From a checkpoint of a small multi-label image tagger.
Training: ademamix at rate 0.00105, 19400 steps, batches of 384.
Data: trained on aerial photos of the United States (SatlasPretrain), 203450 training examples, 36.6 epochs.
Rows from block 2, named by matrix and row number. Each number is 128 + 24 x the weight over its row's rms, rounded and kept within 0 to 255. All counts start at 0. After the name is the row's rms in percent of the matrix's.
# mid10: scale 2 3x3 conv (model.blocks.2.mid.1.0.weight, 64x64x3x3), inputs 16-23, a 3x3 kernel for each
mid10.0 096 [131 145 120 170 127 153 139 114 123 108 113 101 136 132 139 151 135 135 142 113 134 166  96 155 150 101 152 129 132 138 110 121 130 106 121 128 140 171 146 121 133  84 108 110 109 124 118 120 116 142 106 119 124 135 137 120 121 105  98  95 153  72 116 116 131 164 104 133 155 111 149 158]
mid10.1 100 [132 132 116 148 120 155 116 125 146 149 145 107 130 176 162 135 148 134 166 136  96 149 129 136 140  86  63 138 133 128 116 119 127  83  90  93 143 137 147 104  76  60 114  99 103 120 100  85 137 150 103 134 150 141 179 148 144 154 121 115 154 136 128 155 139 130 123 112  95 112 118 134]
mid10.2 103 [150 129 108 132 148 138 133 146 134 133 141 137 119 137 144 119 116 130 133 135 119 106 112 109 104 130 104 139 138 157 101  97 139  94  84 127  66  75  90  93  65  80 113 109  90 122 182 141 124 161 157 126 136 153 129 148 141 113 100 119 122 121  97 138 154 157 124 111 120 124 127 116]
mid10.3 097 [ 90 113  90  95  89 109 104 123 113 114 117  85 109 135  74 115 179  97 132 140 153 159 160 167 120 138 136 104 119 112  81  94  71 105  77  83 106 113 115 141 154 136 154 140 121 142 117 123 156 164 126 174 168 141 119 126 130 161 159 161 104 139 135 105 120  96 126 126  80 121 101 110]
mid10.4 097 [106 108  95 129 104 116 117 123 100 167 170 161 177 144 184 179 151 172 127 128 137 140 115 124 114  93 110 133 109 124 135 107 122 146 131 130 159 138 150 147 152 159 140 133 128 148 127 157 136 120 138 153 115 122 124 121 134 105  92  99 106  93  99 129 103 114 127 122 119 125 121  93]
mid10.5 099 [128 105 112 106 108  93 121 128 119 116 134 149 118 114 109  91  97 105 102 110 145 104 117 123 135 148 141 145 146 131 131 131 111  82 105  98 131 124 127 169 173 189 136 114 130 158 175 137 132 119 138 119 112 128 111 165 165 134 169 170 170 175 195 165 135 156 113 136 164 120 165 160]
mid10.6 103 [134 108 140 106 118 123 127 145 119  90 111 149  79  91 163  90 127 161 107 126 111  84 114  90  71  85  88 168 160 168 133 120 154 145 142 154  83  89  90  58 106 102 114 149 149 116 131 127 128 133 132 125 107 130 119 125 120 133 149 112 134 117 111 115 123 109 101  91 126 122 107 121]
mid10.7 097 [147 148 140 136 138 134 143 147 122 110 151 155  85 119 170 104 156 149 144 125 143 132 152 155 129 150 155 104 121 125  97 136 144 136 153 148 127 123 118 127 140 126 113 129 130 114 130  90 133 146 154 125 137 139 140 143 118 120 156 120 123 142 140 108 125 105 128 149  96 125 147 124]
mid10.8 100 [ 92 138 120 126 105 139 120 131 136 137 142 117 153 145 146 144 118 125 142 141 137 152 132 156 167 131 116 144 145 132 146 161 153 133 122 146 131 121 138 175 158 122 115 113 137 111  76 117 137 119  91 145 161 108  76 108 138 136 137 127  98  87 105 123 127 110 141 145 142  91 102 103]
mid10.9 101 [ 99 128 101 104 142 139 105  83 131 109 128 113 157 125 120 140  75 114 128 120 104 114 135 166 132 135 159 132 113 100 118 104 122 132  88 102 124  98  95 139 130  61 108 123 138 119 125 164  94  91 130 116 111 117 113 115 150 118  91  53 151 172 158 124 106 139  93 124 129 130  94 129]
mid10.10 100 [161 108  99 174 131 115 152 118 104 148 113  93 158 134 102 134 145 112 110 103  40  97  83  50 103  92 106  95  70 110  84 104 132 112 115 111 116 115 150  91  89 130 139 133 155 133 118 143 171 144 158 152 144 153 107 119 129 117  85 151 107 100 153  64  64 101  60 101 120  42  83  97]
mid10.11 104 [111 154 162 112 141 156 117 156 158 106 113 148  95 136 149  75 122 127 133 132 111 145 160 143 116 126  95 106 131 141 124 132 139 114 140 127 136  86  71 177 127 101 154 147 134 136 118 117 127 128 131 125 127 122 135 130 137 142 117 119 129 141 135 111 136 116 133 113 110 152 132 149]
mid10.12 101 [152 133 137 142 164 140  98 109 138 127 117 110 122 152  84  94 101  65  98 106  92 100 107  79 114 105 104 106  99 118 101 101  99 109  73  77  99 120 117 105  86  88 166 152 132 130 124 115 135 139 111 128 122 120 119 124 119 130 105 123 139 154 135  86  94 132  73  92  78  92  78  96]
mid10.13 101 [107 116  99 134 123 150 143 153 147 124 119 104 161 138 146 129 132 184 144 110 123 142  96  98  73  88  71 136 128 129 170 125 133 154 164 155 115 137 114 120 133 135 168 149 145  86 136 131  83 139 138 125 125 140 161 151 145 140 121 132 126 118 125  95 104 114 108  93 127 146 155 141]
mid10.14 101 [127 137 129 121 133 154 134 117 124 164 143  71 147 158 117 144 116 139 135 149 139 124 117 164 129 117 142 120 118  89 127 125 102 131 115 100 137 129 164 127 114 103 134 129 133 151  98  98 114  85  96  99 113 106 122 118 149 118 115  97 112 108 104 135 124 129 141 135 108 144 134 144]
mid10.15 099 [121 131 100  68 148 104 105 118 124 143 124 146 131 166 172 154 156 179 140 146 137 140 135 118 132 122 130 107 129 157 109 142 158  92 137 149 149 158 131 164 102  91 146 111 121 113 117  92 131 117 113 129 103  97 193 126 137 203  88 111 174 106 128 129 122 161 146 130 155 150 143 131]
mid10.16 096 [128 119 107 152 130  84 108 139 119 130 143  73 136 117  52 145 132  59 146 120 101 122  86 114 125 105 133 148 110  89 154 129  95 144 120 110 108 110 127  94 129 151  72 120 158 107 106 137 120 114  87 122 147 107 121 115  95  78  81 171 110  82 148 148  87 122 138 132 153 106 105 154]
mid10.17 096 [ 95 119 130 137  78 113 158 138 154 119  97 102 126  95  84 150 129 110 122  96  84 118  92  98 116 114 156 132 114 138 131 122 150 152 157 147 123 148 161 123 141 136 114 120 108 125 144 112 131 120 105 154 136 158 140 148 126 148 160 177 124 148 149 135 116 177 147 107 152 156 119 108]
mid10.18 103 [141 120  95 146 140 122 124 132 133  95 128 133 122 108 134 109 108 130 124 145 134 120 155 111 109 102 100 144 148 150 125 124 144 142 152 167 134 149 139 134 119 109 123 103 122  98 124 146 111 152 148 115 135 137 156 185 145 138 152 142 140 133 113 169 139 153 157 125 163 155 185 190]
mid10.19 099 [115 109 124 153 142 134 154 128 121 177 131 117 158 123 124 140 113 151 125 117 131 108 121 126  86  90  89 118  91 113 121  82 120 154 104 136 141 123 129 138 115 131 152 117 145 180 161 173 158 150 182 135 128 173 123 141 148 133 170 103 107 117  82 147 132 134 140 140 139 130 133 126]
mid10.20 102 [112 134  97 128 160 116 118 140 110 103 129 124 115 147 100 142 119 105 152 111 105 129 129 135 108 132 111 133 151 128 114 153 117  95 102  87 121 120 113  81 142 106 111 142  98 115 106 122 158 151  99 110 123  76 112 142 115 117 157 121 114 141 103 111 168 115 130 176 132  85 108 125]
mid10.21 097 [ 81 158 121 114 122 115  94 105 128 106 135 149 118 167 131 133 181 137 128 148 131 143 116 150 135  98 135 124 109 141 106 139 146 125 126 130 128 147 166 117 127 129 108 129 126  98 102 133 112 125  91 138 150 109 135 108 130  97  69  93 113 111 117 159 136 135 128 145 133 115 127 143]
mid10.22 103 [127 115 100  86  94 122  95  95 111 114 116 102  86 123 111  88 116 117 123 102 104 130 110 149 105 130 157 123 127 131 113 118 122 117 116 128  99 121 144 118 139 102 116 142 101  97 144  92 119 132  86 104 116  85 125 112 138 117 131 138 142 149 167 133 122 126 119 111 108 126  95 132]
mid10.23 098 [131  89 139 133  69  95 129  82 101 102 130 111  94 132 117  81  97 114 107  16  63 130  72  99 174 164 186 110 108 118 131 123 126 118 108 116 135 142 125 147 131 124 179 152 158  99  99 111 138 128 102 122 108 103 115 134 123 135 137 130 153 175 168 132 141 142 120  98 130 110 111 108]
mid10.24 098 [109  90 105  97 108 117 149 110 138 154 124 121 170 160 131 171 152 165 121 112 113 128 110  85  95 104 108 122 105 129 120 100 120 159 147 135 158 170 166 128 113 116 136 118 109  65 112  69 142 145 133 147 126 100 134 158 147 112 147 155 119 155 168 137 121 144 119 106 113 160 156 173]
mid10.25 101 [136  72 115 115 144  97 153 141 151 134 162 153 149 170 141 153 138 130 132 118 138 146 146 148 163 148 165 129 117 102 145 115  90 131 112  89 159 193 179 121 145 110 124 127  82 122 118 130 142 155 163 158 169 149  96 138 129  81 115 132 123 119 119 155  98  93 130 110 103 151 108 138]
mid10.26 102 [ 81 122 104 105  86 111 111 119 119 132 139 108 133 127 138 115 133 145 146 156 162 101 118 154 113  90 105 120 112 126 138 135 143 156 150 180 104  86  81 113 127 106 114  88 107 172 155 151 159 139 111 175 173 116 148 179 193 102 117 143 118 122 140 114 134 121 140 144 149 138 140 123]
mid10.27 100 [127 106 125  94  92  82 131 117 124 102  84 120  77  93  23 115  79  56 144 158 157 144 127 107 126 128 125 109 107 123 104 144 129  88  76  84 117 106  93 115 130 125 133 126 121 140 119 114 130 138 106 114 135 106 130 162 139 151 163 163 140 184 147 109 119  87 117 117  83  95  65  75]
mid10.28 100 [ 93 102  93 117 119 113 110  99 109 107 130 134 139 128 118 157 126 108 142 123 119 156 125 144 131 108 111 133 150 141 138 129 132 132 109 119 153 157 129 136 150 118 135 158 165 128 160 139 141 108 106 103 118 110 150 135 100 115 120 106  98 109 112 155 135 134 115 144 121 114  89 112]
mid10.29 096 [139 137 140 130 102 194 160 104 138 127 106 145 118 110 175 113  97 133 106 115 140  83 120 194 135 162 167 136 117 114 121 112 117 130 126 144 116 149 111 133 140  77 128 134  95 100 121 125 117 128  99 146 144  94 159 151 136 132 148 100  95 108 101  95  80  84 138 135 122 102 124 132]
mid10.30 100 [105 118  98 139 128 131 134 155 137 118  96 119 151 126 157 142 127 128 120 128 110 102 104  77 106 122 137 103  95  88 130 107  98 137 129 118 153 166 201 142 163 177 125 115  98 130 136 171 135 102 126 172 154 142 122 105 107  91  93  81  97  62  66 116 107 119  82 103 127 101  89 125]
mid10.31 100 [109 121 116 123 127 151 146 123 113 123 108 110 136 142 121 147 149  98 165 113 113 151 143 187 146 141 169 115 158 156 135 178 156 129 146 140 144 142 141 141 131  93  77  68  79 147 150 134 150 115 130 151  96 148 129 125  95  98 136  90  97 118  73 133 154 113 140 150  81 127 120  88]
mid10.32 101 [124 104 123 114 131 139 139 111 130 121 125 125 131 127 127 108 117  84 143 150 138 132 126 151 151 158 163 109  95 112 155 129 135 134 131 123 139 112  83 109 116 105 138 104 118 107  87 119 129 112 134 141 133 134 124 115 104  81  95  73 119 105  74 176 164 156 159 160 154 145 127 165]
mid10.33 099 [139 129 160 118 149 111  97  68  79 112 148 119 113 121  98 105  78  83 112 125 139 120 141 102 107 111 127 157 151 130 143 132 142 148 143 124 135 144 141 134 145 163 188 193 151 124 134 106  91 133 140  88 112  81  82 112  86  78  90 124 134 167 151 118 125 139 120 110  88 117 106 115]
mid10.34 102 [131 153 171 119 119 172 128 115 117 111 133 159  86 106 172 103 108 150 119 143 122 134 136 144 146 140 133 172 163 157 162 140 151 156 170 178  87  79  93 137 156 133 126 150 143 118 127 148  97 145 151 124 129 128 100 124 103 148 166 126 116 118 140 134 133 125 132 139 139 129 152 145]
mid10.35 098 [156 130 140 127  58 138 126 103 127  96 121 153  95 101 173  75 112 142 149 128 153  89 106 108  65  74 106 109  83  85 135 125 125 156 163 137 125 144 127 123 136 120 121 124 111  89  98 101 110 106 104 150 159 134 122 152 137 101 124 104 116 121 106 123 121 121 145 142 154 146 158 153]
mid10.36 104 [114 114 105 141 142 140 127 132 141 169 161 139 176 145 128 140 145 122  81 106 106  88  96 128  87 117 123 137 129 127 136 109 110 124 125 120 122 125 158 150 133 144 141 110 109 174 113 142 186  98 136 147  99 116 135 120 106 108  94  62 135 118  76 150 140 150 137 136 123 131 126 116]
mid10.37 096 [122 159 151 104 116 158 131 132 139  96 123 116  94 122 134 123 118 140  84 152 123 122 138 133 134 148 150 153 162 130 151 146 135 144 145 133 137 161 136 132 139 127 118 114 119 135 133 156 128 133 148 164 147 164 152 145 127 161 127 134 119 114 148 113 128 108 132 145 109 110 127 107]
mid10.38 101 [ 87 122  88 130 163 139 102 142 139 120 115 112 148 154  97 112 152 109  95 126  98 112 126 105  87  94 100  94  84  82 117 107 112 121 123 105 134 150 133 107 108  99 115  86  95  91  89  86 146 126 119 137 126  99 149 168 135 169 175 154 144 155 151 123 103 100 158 125 106 156 148 148]
mid10.39 101 [129 110 102 141 122 109 106 129 123 151 121 128 152 125 101 121 118  92 106 109  96 129  81  94 101  60  92 170 178 124 139 148 117 120 103 116 136 148 160 102 114 124  86  74  97 120 120 114 165 156 145 139 120 122 141 150 134  93 111 107 111 132 135 151 181 195 121 138 170 140 134 178]
mid10.40 100 [147  94  89 145  66  94 141 128  68 114 131 138 131  92 185 141 106  89 159 117  96 149  81 106 158 145 132 137 145 146 120 151 170 101 109 122 128 138 115  78 127 119  91 113 126 140 149 155 141 139 179 123 137 170 103 143 146 104 146 131 116 143 157 118  88  95 132 124 135 120  92  84]
mid10.41 103 [111 137 123 100 137 138 122 119 135 175 148 168 169 141 152 172 106 158 147 140 108 163 130 121 133 121  83 123 155 147 108 121 163 108  97 151 155 146 106 153 126  97 115  94  69 109  98 109 126 124  95 119 122  89 131 106  66 127 140  91 121 105  61 135 142 133 147 162 145 121 147 121]
mid10.42 098 [108 136 141  94 142 154 112 116 126  95 137 182  92 114 200  88 102 161 108 128 148 132 162 152 129 117 160 149 125 147 149 122 143 147 144 139  80  80 111  91 102  88 117 132 118 113 135 149  98 158 161 108 115 143 155 138 114 158 148 114 137 122  92 113  79 107 135  99 133 131 171 134]
mid10.43 100 [ 94 150  98  99 168  92 124 133  93  85 119 128  98 127 128 131  99 114 107 131 121 112 140 117 107 121  88 133 148 117 125 124 124 144 104 148 105 122 154 115 124 137 151 174 148  98 132 106 127 106 108 121 143 151  85 104 105 155 132 130 137 134 129 122 139 128 129 145 145 142 143 160]
mid10.44 103 [134 126  97 130 123 103 105 159 163 149 138 113 148 135 112 126 194 175 141 109 112 115 104 111 134 144 139 115 124 138 136 129 112 143 143 102 124 109 127  95 118 148 124 137  95 122 141 155 116 118 172 130 127 130 125 122 142 113 122 152 135 155 143 128 106 162 107 110 117 130 137 129]
mid10.45 105 [149 143  87 121 160 100 125 155  90 116 114 147 122 122 119 125 150 111 102 108  75 121 129  97 101 109 106 139 152 169 144 121 153 149 150 144 146 162 166 110  98 116 144 121 132 139 138 173 121 123 118 124 105 117 118 114 106 144 170 136 131 125 100  89 102 135  80  93 117  81  88 112]
mid10.46 100 [ 92 114  58 101 143  94 124 142 135 105 119 113 115 160 124 128 147 130 133 133 122  98 144 162 125 106 149 116 144 118 115 154 119 158 150 126 186 187 214 130 117 141 141 149 158 136 133 151 148 127 164 136 183 104 162 140 148 127 118 109 137 109  98 115 135  70 148 162 100 125 123 120]
mid10.47 103 [105  98 116  69 133 127  90 145 121 109 125 125 105 132 117 103 126  92  76 116 128 108 118 147 124 124 118 118 126 151 138 125 137 141 146 135 151 155 154 155 132 135 112 137 143  92  73 117 121  95 107 138 100 103 128 134 134 131 125 150 137 128 131 147 180 167 170 187 186 162 210 203]
mid10.48 098 [160 143 144 132 112  72  65  91 113 120 124 154 121 144 123 148  99 125 144 115 132 135 118 133 142 130 151 145 128 143 133 131 135 103 110 134 114 129 111 144 141 137 136 119 130 134 164 128 108 105 102 153 144 146 105 119 110 134 118 127 146 154 152  70 115 127 112 126 105 124 107  82]
mid10.49 099 [140 131 147 110 106 152 106  88 121 147 149 140 146 142 111 131 133  96 118  95 119  68  63 131 115 105 131 106 130 130 110 140 122  98  77  83 120 126 118 135 126 127 116 109  93 129 107 121 161 118  98 149 147  89 140 139 132 135 141 148 113 120 118 111 130 108 124 172 118 110  77  82]
mid10.50 098 [107 123 159  76 151 164 139 163 130 134 125 155 121 122 134 157 122 128  91  99 109 139 156 140 150 145  94 127 125 118  98 120 147 126  93 133 114 107 126 167 135 116 115 131 155  88 109 111  83 117  99 101  97 146 116 107 125 161 135 104 138 140 120 143 142 166 123 141 146 109  85 114]
mid10.51 100 [168  91 141 120  87 159 130  87 119 160 160 128 139 148 144 138  85 111  93 111 164  79 127 167 122 156 144 147 125 112 131 109  88 138 104  76 112 113 157 143  96 120 150 162 176 124 101  93 162 131 140 143 138 115 139 121 107 149 118 100 140 135 126 154 111 111 150 115 115 103  99 137]
mid10.52 104 [ 88  83 104  95 117  85 146 117 149 114 121 117 123 130  81 134 126 122 138 140 135 143 137 130 131 143 132 129 123 116 135  97  81 145 116 103 187 179 167 176 195 165 139 173 158 112 109 129 124 119  87 122  84  95 132 126 116 129 139 147 129 154 146 157 143 159 142  95 115 153 126 125]
mid10.53 096 [120  64 110  78 126  99  94  94 124 142 104 112 125 152 104 118 162 127 143 154 159 152 188 196 152 174 184 117 140 150 126 125 130 124 141 138 127 146 148 141 126 120 132 109 131 145 151 123 116 106 103 108  99 132 125 149 136 146 155 173 118 135 132 149 158 119 150 146 139 149 134 118]
mid10.54 098 [113 144 136  99 135 130 109 125 100 149 137 115 144 133 106 146 136  89 124 137 145 131 133 152 138 156 159 111 118 116  93 118 112  99 116 108 142 154 146 144 145 126 144 138 139 176 126 115 159 117 103 162 141 121 109 110 125 121 109 127 152 130 138 137 155 136 146 157 157 138 145 138]
mid10.55 100 [122  54 102 132  45 109 125  80 129 136 135 137 126 146 181 121 167 146 160  92 108 138  65  82 125  79 100  94 102 103 120 135 119 114 139 133 126 137 116 126 132 144 127 146 147 125 136 105 156 150 100 144 144 107 117  90  99  92  91  77 105  66  98 120 127 148 146 134 173 161 164 165]
mid10.56 101 [113 120 107 133 130 154 153 110 118 144 146 130 121 134 135 156 101 121 146 142 167 115 115 150 126 109 136 112 107 111 137 125 114 152 143 136 126 111 159  93  96  98 146 139 124 128 123 136 120 114 115 135 117  87 164 154 158 140 141 110  92 119  87 116  92 113 115 106 122 138 104 135]
mid10.57 100 [ 94  95 124  75 102 130 126 130 134 120 143 154 118 137 137 146 152 155 138 117 110 135  91  87 138 122 127 128 155 164 131 140 165 133 131 143 158 192 182 155 166 172 141 146 117 131 137 137 126 124 110 126 128 125 110 122 111 120 138 144 127 145 156 100 125  92 116 126 103 110  97 130]
mid10.58 101 [110 137 110 111 140 120 107 148 105 127 111 139 107 140 123  99 123 105 148 126 131 126 118 160 137 118 150 123 104  87  93  91  80 115  92 103  95 126 121 102 110  91  66  88  87 116 124 109 163 141 122 149 167  98 148 127 156  93  96  95 116 110 146 134 115 120 134 151 105 122 142 145]
mid10.59 098 [120 135 124 124 154 123 153 115 114  97  89  94  95 129 113 100 116  89 146 155 135 116 108 127 133 115  94 108 113 114 129 139 127 161 156 142 119 124 126 116 132 115 169 160 155 107  87  98 104 113 102 114 122  77 127 141 162 102 121 104 127 129 114 112 121 117 116 146 130 108  74 126]
mid10.60 099 [116 142 120 145 154  99 137 144 104 126 162 108 161 136  80 113 126 127 126  99 124 136 137 104 130 125 117 165 126 112 142  66  81 141 113 129 136 134 150 144 112 129 107 115 128 138 147 151 145 119 170 115 127 156 148 146 140 126 128 123 130 104  95 113 131 120 118 106 109 128 118 138]
mid10.61 099 [164 130 131 148 135 158 140 107 122 135 113 117 124 120  95 123  82  73  97 102 144 116 141 149 130 144 151 154 142 141 142 140 134 146 137 118 115 132 121 123 127 105 124 107 131 119 115 138 148 134 133 139 138 118  96 127 132 124 138 131 111 111 106 148 115 103 138  75 115 150  85 139]
mid10.62 099 [136 110 117 124 135 108  94  92  88  74  91 145 100 114 128 142 102  68 115 125 121 114 112 117 128  91 126 178 164 143 143 148 136 134  95 130 141 121 137  76  99  86  84  82 107 137 155 145 125 115 135 116 106 108 116 119 100 102  86  76 134 138 121 114 137 120 135 139  77  96  89 127]
mid10.63 103 [126 124 112 132 141 136 122 104 107 106 128  88 153 172 154 128 143 130 129 116 118 125 127  90 143 142 129 129 135 140 145 138 136  91 102  75 149 146 143  99  85  90 126 122 153 125 125 136 135 138 158 136 136 128 142 134 154 111  85 102 147 152 165  74  89 129  75  91 103  74  45  69]