{"model": "multi-label image tagger", "train_examples": 203450, "crop_scale_min": 0.7, "hidden_act": "relu", "stem": "single", "widths": [128, 256, 512, 1024], "eps": 1e-06, "beta3": 0.999, "batch_size": 384, "epochs": 36.6, "lr_schedule": "wsd_sqrt", "decay_fraction": 0.3, "warmup_steps": 3880}
Rows from block 3 of a small multi-label image tagger, named by matrix and row number. Each number is 500 + 50 x the weight over its row's rms, rounded and kept within 0 to 999. All counts start at 0. Numbers have three digits each.
After each channel's rows are labels from the 100 images, of 14848, where the channel reaches its highest value: "responds to" is what is common among them. Only what is clearly more common there than usual is listed. The data: aerial photos of the United States (SatlasPretrain).
# c30: last pointwise conv (model.blocks.3.c3.0.weight, 256x256x1x1), inputs 0-85

c30.172:495426367517553493535498512554510426491490514540513408482531514483362417572558453457540424509457517517524581496447479464461487382546566377423575590503522486498625554545524501441602540487474511517445497479491525524491519509521473458396556527529521509483526486
responds to: building

c30.11:418573493592492507536575442526464433478554525459430453471526491532498565501554630594545497531504404508577466503526359498453507586421446600554466535503619442512471473527446642469524488549401470471567621488495557494546487474542525467443460446508476457489543550
responds to: building

c30.25:427542530512527409505549459538533626517544573454461563507492437621521543472470545515495430486650439621533485571526441572463511615485407497470453566448515540541513519472504474493512504424491481473525501528468442562547558540483473495389527515491491440502501526
responds to: building

c30.121:529432600467442531641467596408488461509464514565476425448479459526615553455478453446501481443522562479454440478528581580424507416474561478436471486665398498537482549535480499402492483495415530542532474480428429484574511517486496485494487461425524527417436548
responds to: building

c30.139:490503539505457509440445433569536505472491495469509497549477443550449503503528458453533536557514463500537514436473498507524486514571533574515544536478485519536503436502515521548492508551525454457463423529457454608374508399553498487553470415556455450452525597
responds to: railway

c30.35:450586575493518480480500514445507500494478493484530587471482353463430543372464549504503482479509518500521538527578621473533406527531551554514441479413436505511498473476522460591514528492653567430491487423476556533554495437527531528515497504558457470544498485
responds to: building

c30.22:574444513446456565577527570435485578487440423567586493451499536406529525424472413459546504393531551427448497582553516536478550396577569503561538393531457606430388549378624476476516524482434458509491483388468492511473540525587459446584505457501485537547496502
responds to: railway

c30.131:454507536502437498545498499512440477445405555493440513466425433577520492541435544527416492524498528472453464344447445474542574527505510535518481450561431463514478500524411469548589421464498432492458499502491486465534504523596535461431547490583461488501524560
responds to: building

c30.119:528525523522441501508462542453460493525463466543422486574455509484475549475488501420427453423516547356393419524493516501523504508489496477512469551516501453542522589439482476537538450413525448560460554553527515584498519588589513416502517536492572510525522562
responds to: building

c30.51:539527497423456512396553445415493554450468437523448564602526521508494553466408534477383473484473496438567537513550361537509479572480413562562440511442477427467577500423447492496539449473448376460532453569461529510451463454521519551467552481505455494555436448
responds to: building

c30.227:542470547535586540529412538491525498537538501477471475475518590475497434582490532509494521499434565534491560558537572475550453449551573473550534559578476520485575546564455578466531545469489456498558553527494532522578494452487444501416496480455576460486508493
responds to: building

c30.123:492496528437478466468610448462496501579608469388463527530539522473487576492441451488429475407619425464495421602590440430485482536482374462509458536531555538483440446410486453465501541461455479515450449541576552538445546570576441407469462518445545601544476398
responds to: railway

c30.228:542487532491567596432567487440504565545587462460554462445542549436483538496465520565443468461558517482495426581509472467509404482560450514436493543495581534476469450452510546455495530453484453469486406449512534492481479539588583558451532431442484538539441454
responds to: crop field

c30.41:444477530453454431524494559441501488368526511571492591500452473444569635502451473414396596439514522486487428375605444544464501474448513590624428485522433367497422568491502426492464482435398490471411504476504512454472540540523545419571467480500499464485508471
responds to: building

c30.64:401486543532519523507482521518493498545496539488462535509594532588516526400518592571484452524560463483582475526545452480500467458457457509496477565552528530450545442534426544528551470438502516494423588432541430421516457578488499407434446449556493516527545509
responds to: building

c30.190:474496534600564468571513523549502480576503517399554538482513420538499539499494517543561455508526528517535591544527497531548529593552538432476503590596523499427591523493531490481589532562472458556493556501481549561546510542527497403383524530562564469443432522
responds to: building

c30.233:533575500385500563523437576506488559578424494597499581572580527489510454530555412347558510485551542516558461525445529535499507510518538462471516464506498531491350556508550524589474495458529483523437418537570434454441518500438463477491514457483433486507474483
responds to: building

c30.162:383576476536539492468445489520455464442544486470481628525564470460523463430513551572486507489480442442490465410575449587464501492502509535431516479424514465495535485483453515524461487488500440504509477463489494384460502480502581394471494513614394557426507485
responds to: building

c30.253:492538498429480378483492572453528491646569403538438472501582459497493480500523356449518436390534453442474494581471537499480524470529471407552486517478515492518494588452515477524447488344538482570447468517477474534522517552573475431476557503516543419501479556
responds to: railway

c30.82:474548435546555504417461472516576536479422598377440518594512518489437525610504534469511541570573455610712534506500538474459446532519383557524561455338432443566511439530508591473619538485500512538452517555489587514411503489532510462487497500480510471475525529
responds to: building

c30.96:623515533516495514570455487426453532498497505489554485474450446468627532525529485459494520499546649478519525498506585548556476521579538443489503582599538526528531491503590537502620564511634519532479483498473578516609504522559390496535488498490455511541519576
responds to: building

c30.48:504543500447451497469545542538497422492521421526441553504518446426447488516494346415506504491398539462472468433451477504445503491449539476465546579480510486509516510444462394501478452447503444562437502481394496512509555616489455525388475540514625556481418482
responds to: railway

c30.81:529514510395446569544562552503557429512536426495478468471539504467549440488494465462495529512498548403477482445480459496495511563559537468529451530562602487479568489504515346505570464456531444492478517462477509515511520601584475428490457527582552436485509518
responds to: railway

c30.46:516513581447449541465521576539487446495447396526509468582403482501478410534444507428523462507605511418550512439406398467460498500562475366476459522537495488482495541479544493498520510449481473491486510505567564537523497628546469404459498532559524515518542494
responds to: building

c30.59:527456594488507536501523536470552542612503528495438531504517474535572580579524589513481503508580519434600486570565555558556476590544500565519579488487505446463473516530447560504581523519620519466562525491497480501606421531578416484507520483452425467517566535
responds to: building

c30.43:482425589530520461641480475381548471562548457430469446466424458528599556404458488498469513441447497462512557584603721502526481425392645526495563528605432568430551431495449550532479564539589563499550434459514492497509482458501481489518580496485506505450540520
responds to: building

c30.105:521595510411454550389492535506402510557499415489540453508478502539425528453377512478394477464534503416472468563431435452540553586535450486538451507542482515531478541446501594432502436546533442534407444492508494498514529533503562595474500469461490487529510500
responds to: park

c30.209:470551510572525573470494470556425479503523474490512509563515544557493426451442547506514510562504518524494514529559502558556512380571469547500541460522460536579516481583512455438500493421491550496480489431479495461497471512511555514496487451527436572502553506
responds to: building

c30.20:490595422450449457457502487472482524420473487494528574513607448539421432496549440452553368466478515497462523467433486475424482528536533440466555553451460529499527466530539430521498480479489579593443503484479498576459508509487443517466516526551553512406452520
responds to: railway

c30.78:447487568553571493572501511484472501526542523551520526561518461592545498475554511509573456523502476528555441529539562563448507482478548465475572574526542457535475539557495549517541499517486570486455464579586636491496502456530497544520524539461515468534535527
responds to: building

c30.127:515517522432447553492530471523428411523568490556491505483517491521521602494555555468459385563543524442573454523495458482451433514412454504506503480500561497559483468579413549540524442440421473559567523394424468471529548403516505437496520387455450520515510557
responds to: building

c30.175:596618495416389597497623530397493525556540513522449570505512492467444529522442563443365473402527600492475425593457475484485536585449500528545492542455539609492518525513366394556500451370575471546466605453546454512462511440456529461499455486470507522487464475
responds to: building

c30.198:465505378481489469508516519452477463484483484473480414531534398423513471414480431469504499526452507449432487465501464534441535439502525495512510602450464484457585504460529546465513509432506467424470446530549555520474477512540422490528434542487511501468415534
responds to: building

c30.156:509374409493590538452520493510539534559529577528442483505550501462452469545524475486519515549534489546578473538477414486492432462515334529515554568415522415539464531562464483493536519415444559502507449563536569472560514440440450498450470594502497472479473493
responds to: building

c30.184:403532478533479407496581508463433501500502516457499521463560527481488478432536588616512495447553419463538470525437464501519484546480490436507442495472525420413588469491511542542606478524508507476531500495555535480502426526485500469423450520443455449478447489
responds to: building

c30.49:456489500523455542521517452515493522552559468475487516483527472573483516493523517514520460531514453488459527526448546511491397525527494435422538563441570574483483438536488497513502468461510543505412458529473468442472433454472531503440581456425503478572427527
responds to: crop field

c30.136:571506572460519515486530430449461496410498535418524540482541508604490485497496517531497455485436582461543439466578575545483419558439560535536555511501490449559504407516488459493450515581517606461494498460487519507475518443461501599670520493421493602530551479
responds to: building

c30.177:507513459555481441481460532499594536464459571488478608501535419467543501530506495514504551471426485593473504456485608440512467550581510541512488456477440503474484494535475516593502514495568503422448448485538495527486470524566556535491472462511517427505489509
responds to: building

c30.85:514462443501536529521582458453494522545485509540514420486467522429514565488428477473483472441522547535540432507483464479525479444502462450459494609522435432517558520461508478438535553438543445553471482554641671610533477484514487519513423515472520530413425528
responds to: building

c30.10:518477528367523531548431590467496577483418354476565548484505503521561502452588407421527447513484508383522556561613554500534436450640494470489457500496479540470530515459597443472613549498602528514467397479497536510470535494539443517592518564421508501500425445
responds to: building

c30.216:498452435511495503503504492531437472508511492503418514533481482497503461506482463495480491523487521495570504490493475537474445470464485462450566479489455456482472480487470510460468601483479445456511541464444487399599547547396506532541406613455454574459498399
responds to: building

c30.229:481543459409528429386553435469523485497414425422410495492551374555394555484472313380486482500531486526492483485473461483514576486472484497469467539436435530526501420493398334483446549422510481507465495513446495534459526530490452495597478536505532459474489505
responds to: railway

c30.238:480424518457615551450586602480586518539609443547554507491528451535469578448521531554516395522453461553539439562552454429455499460520437519513623575510645470538483606458497610512466525481394631496530496492497488533536587410494532494451484530443479511505553461
responds to: building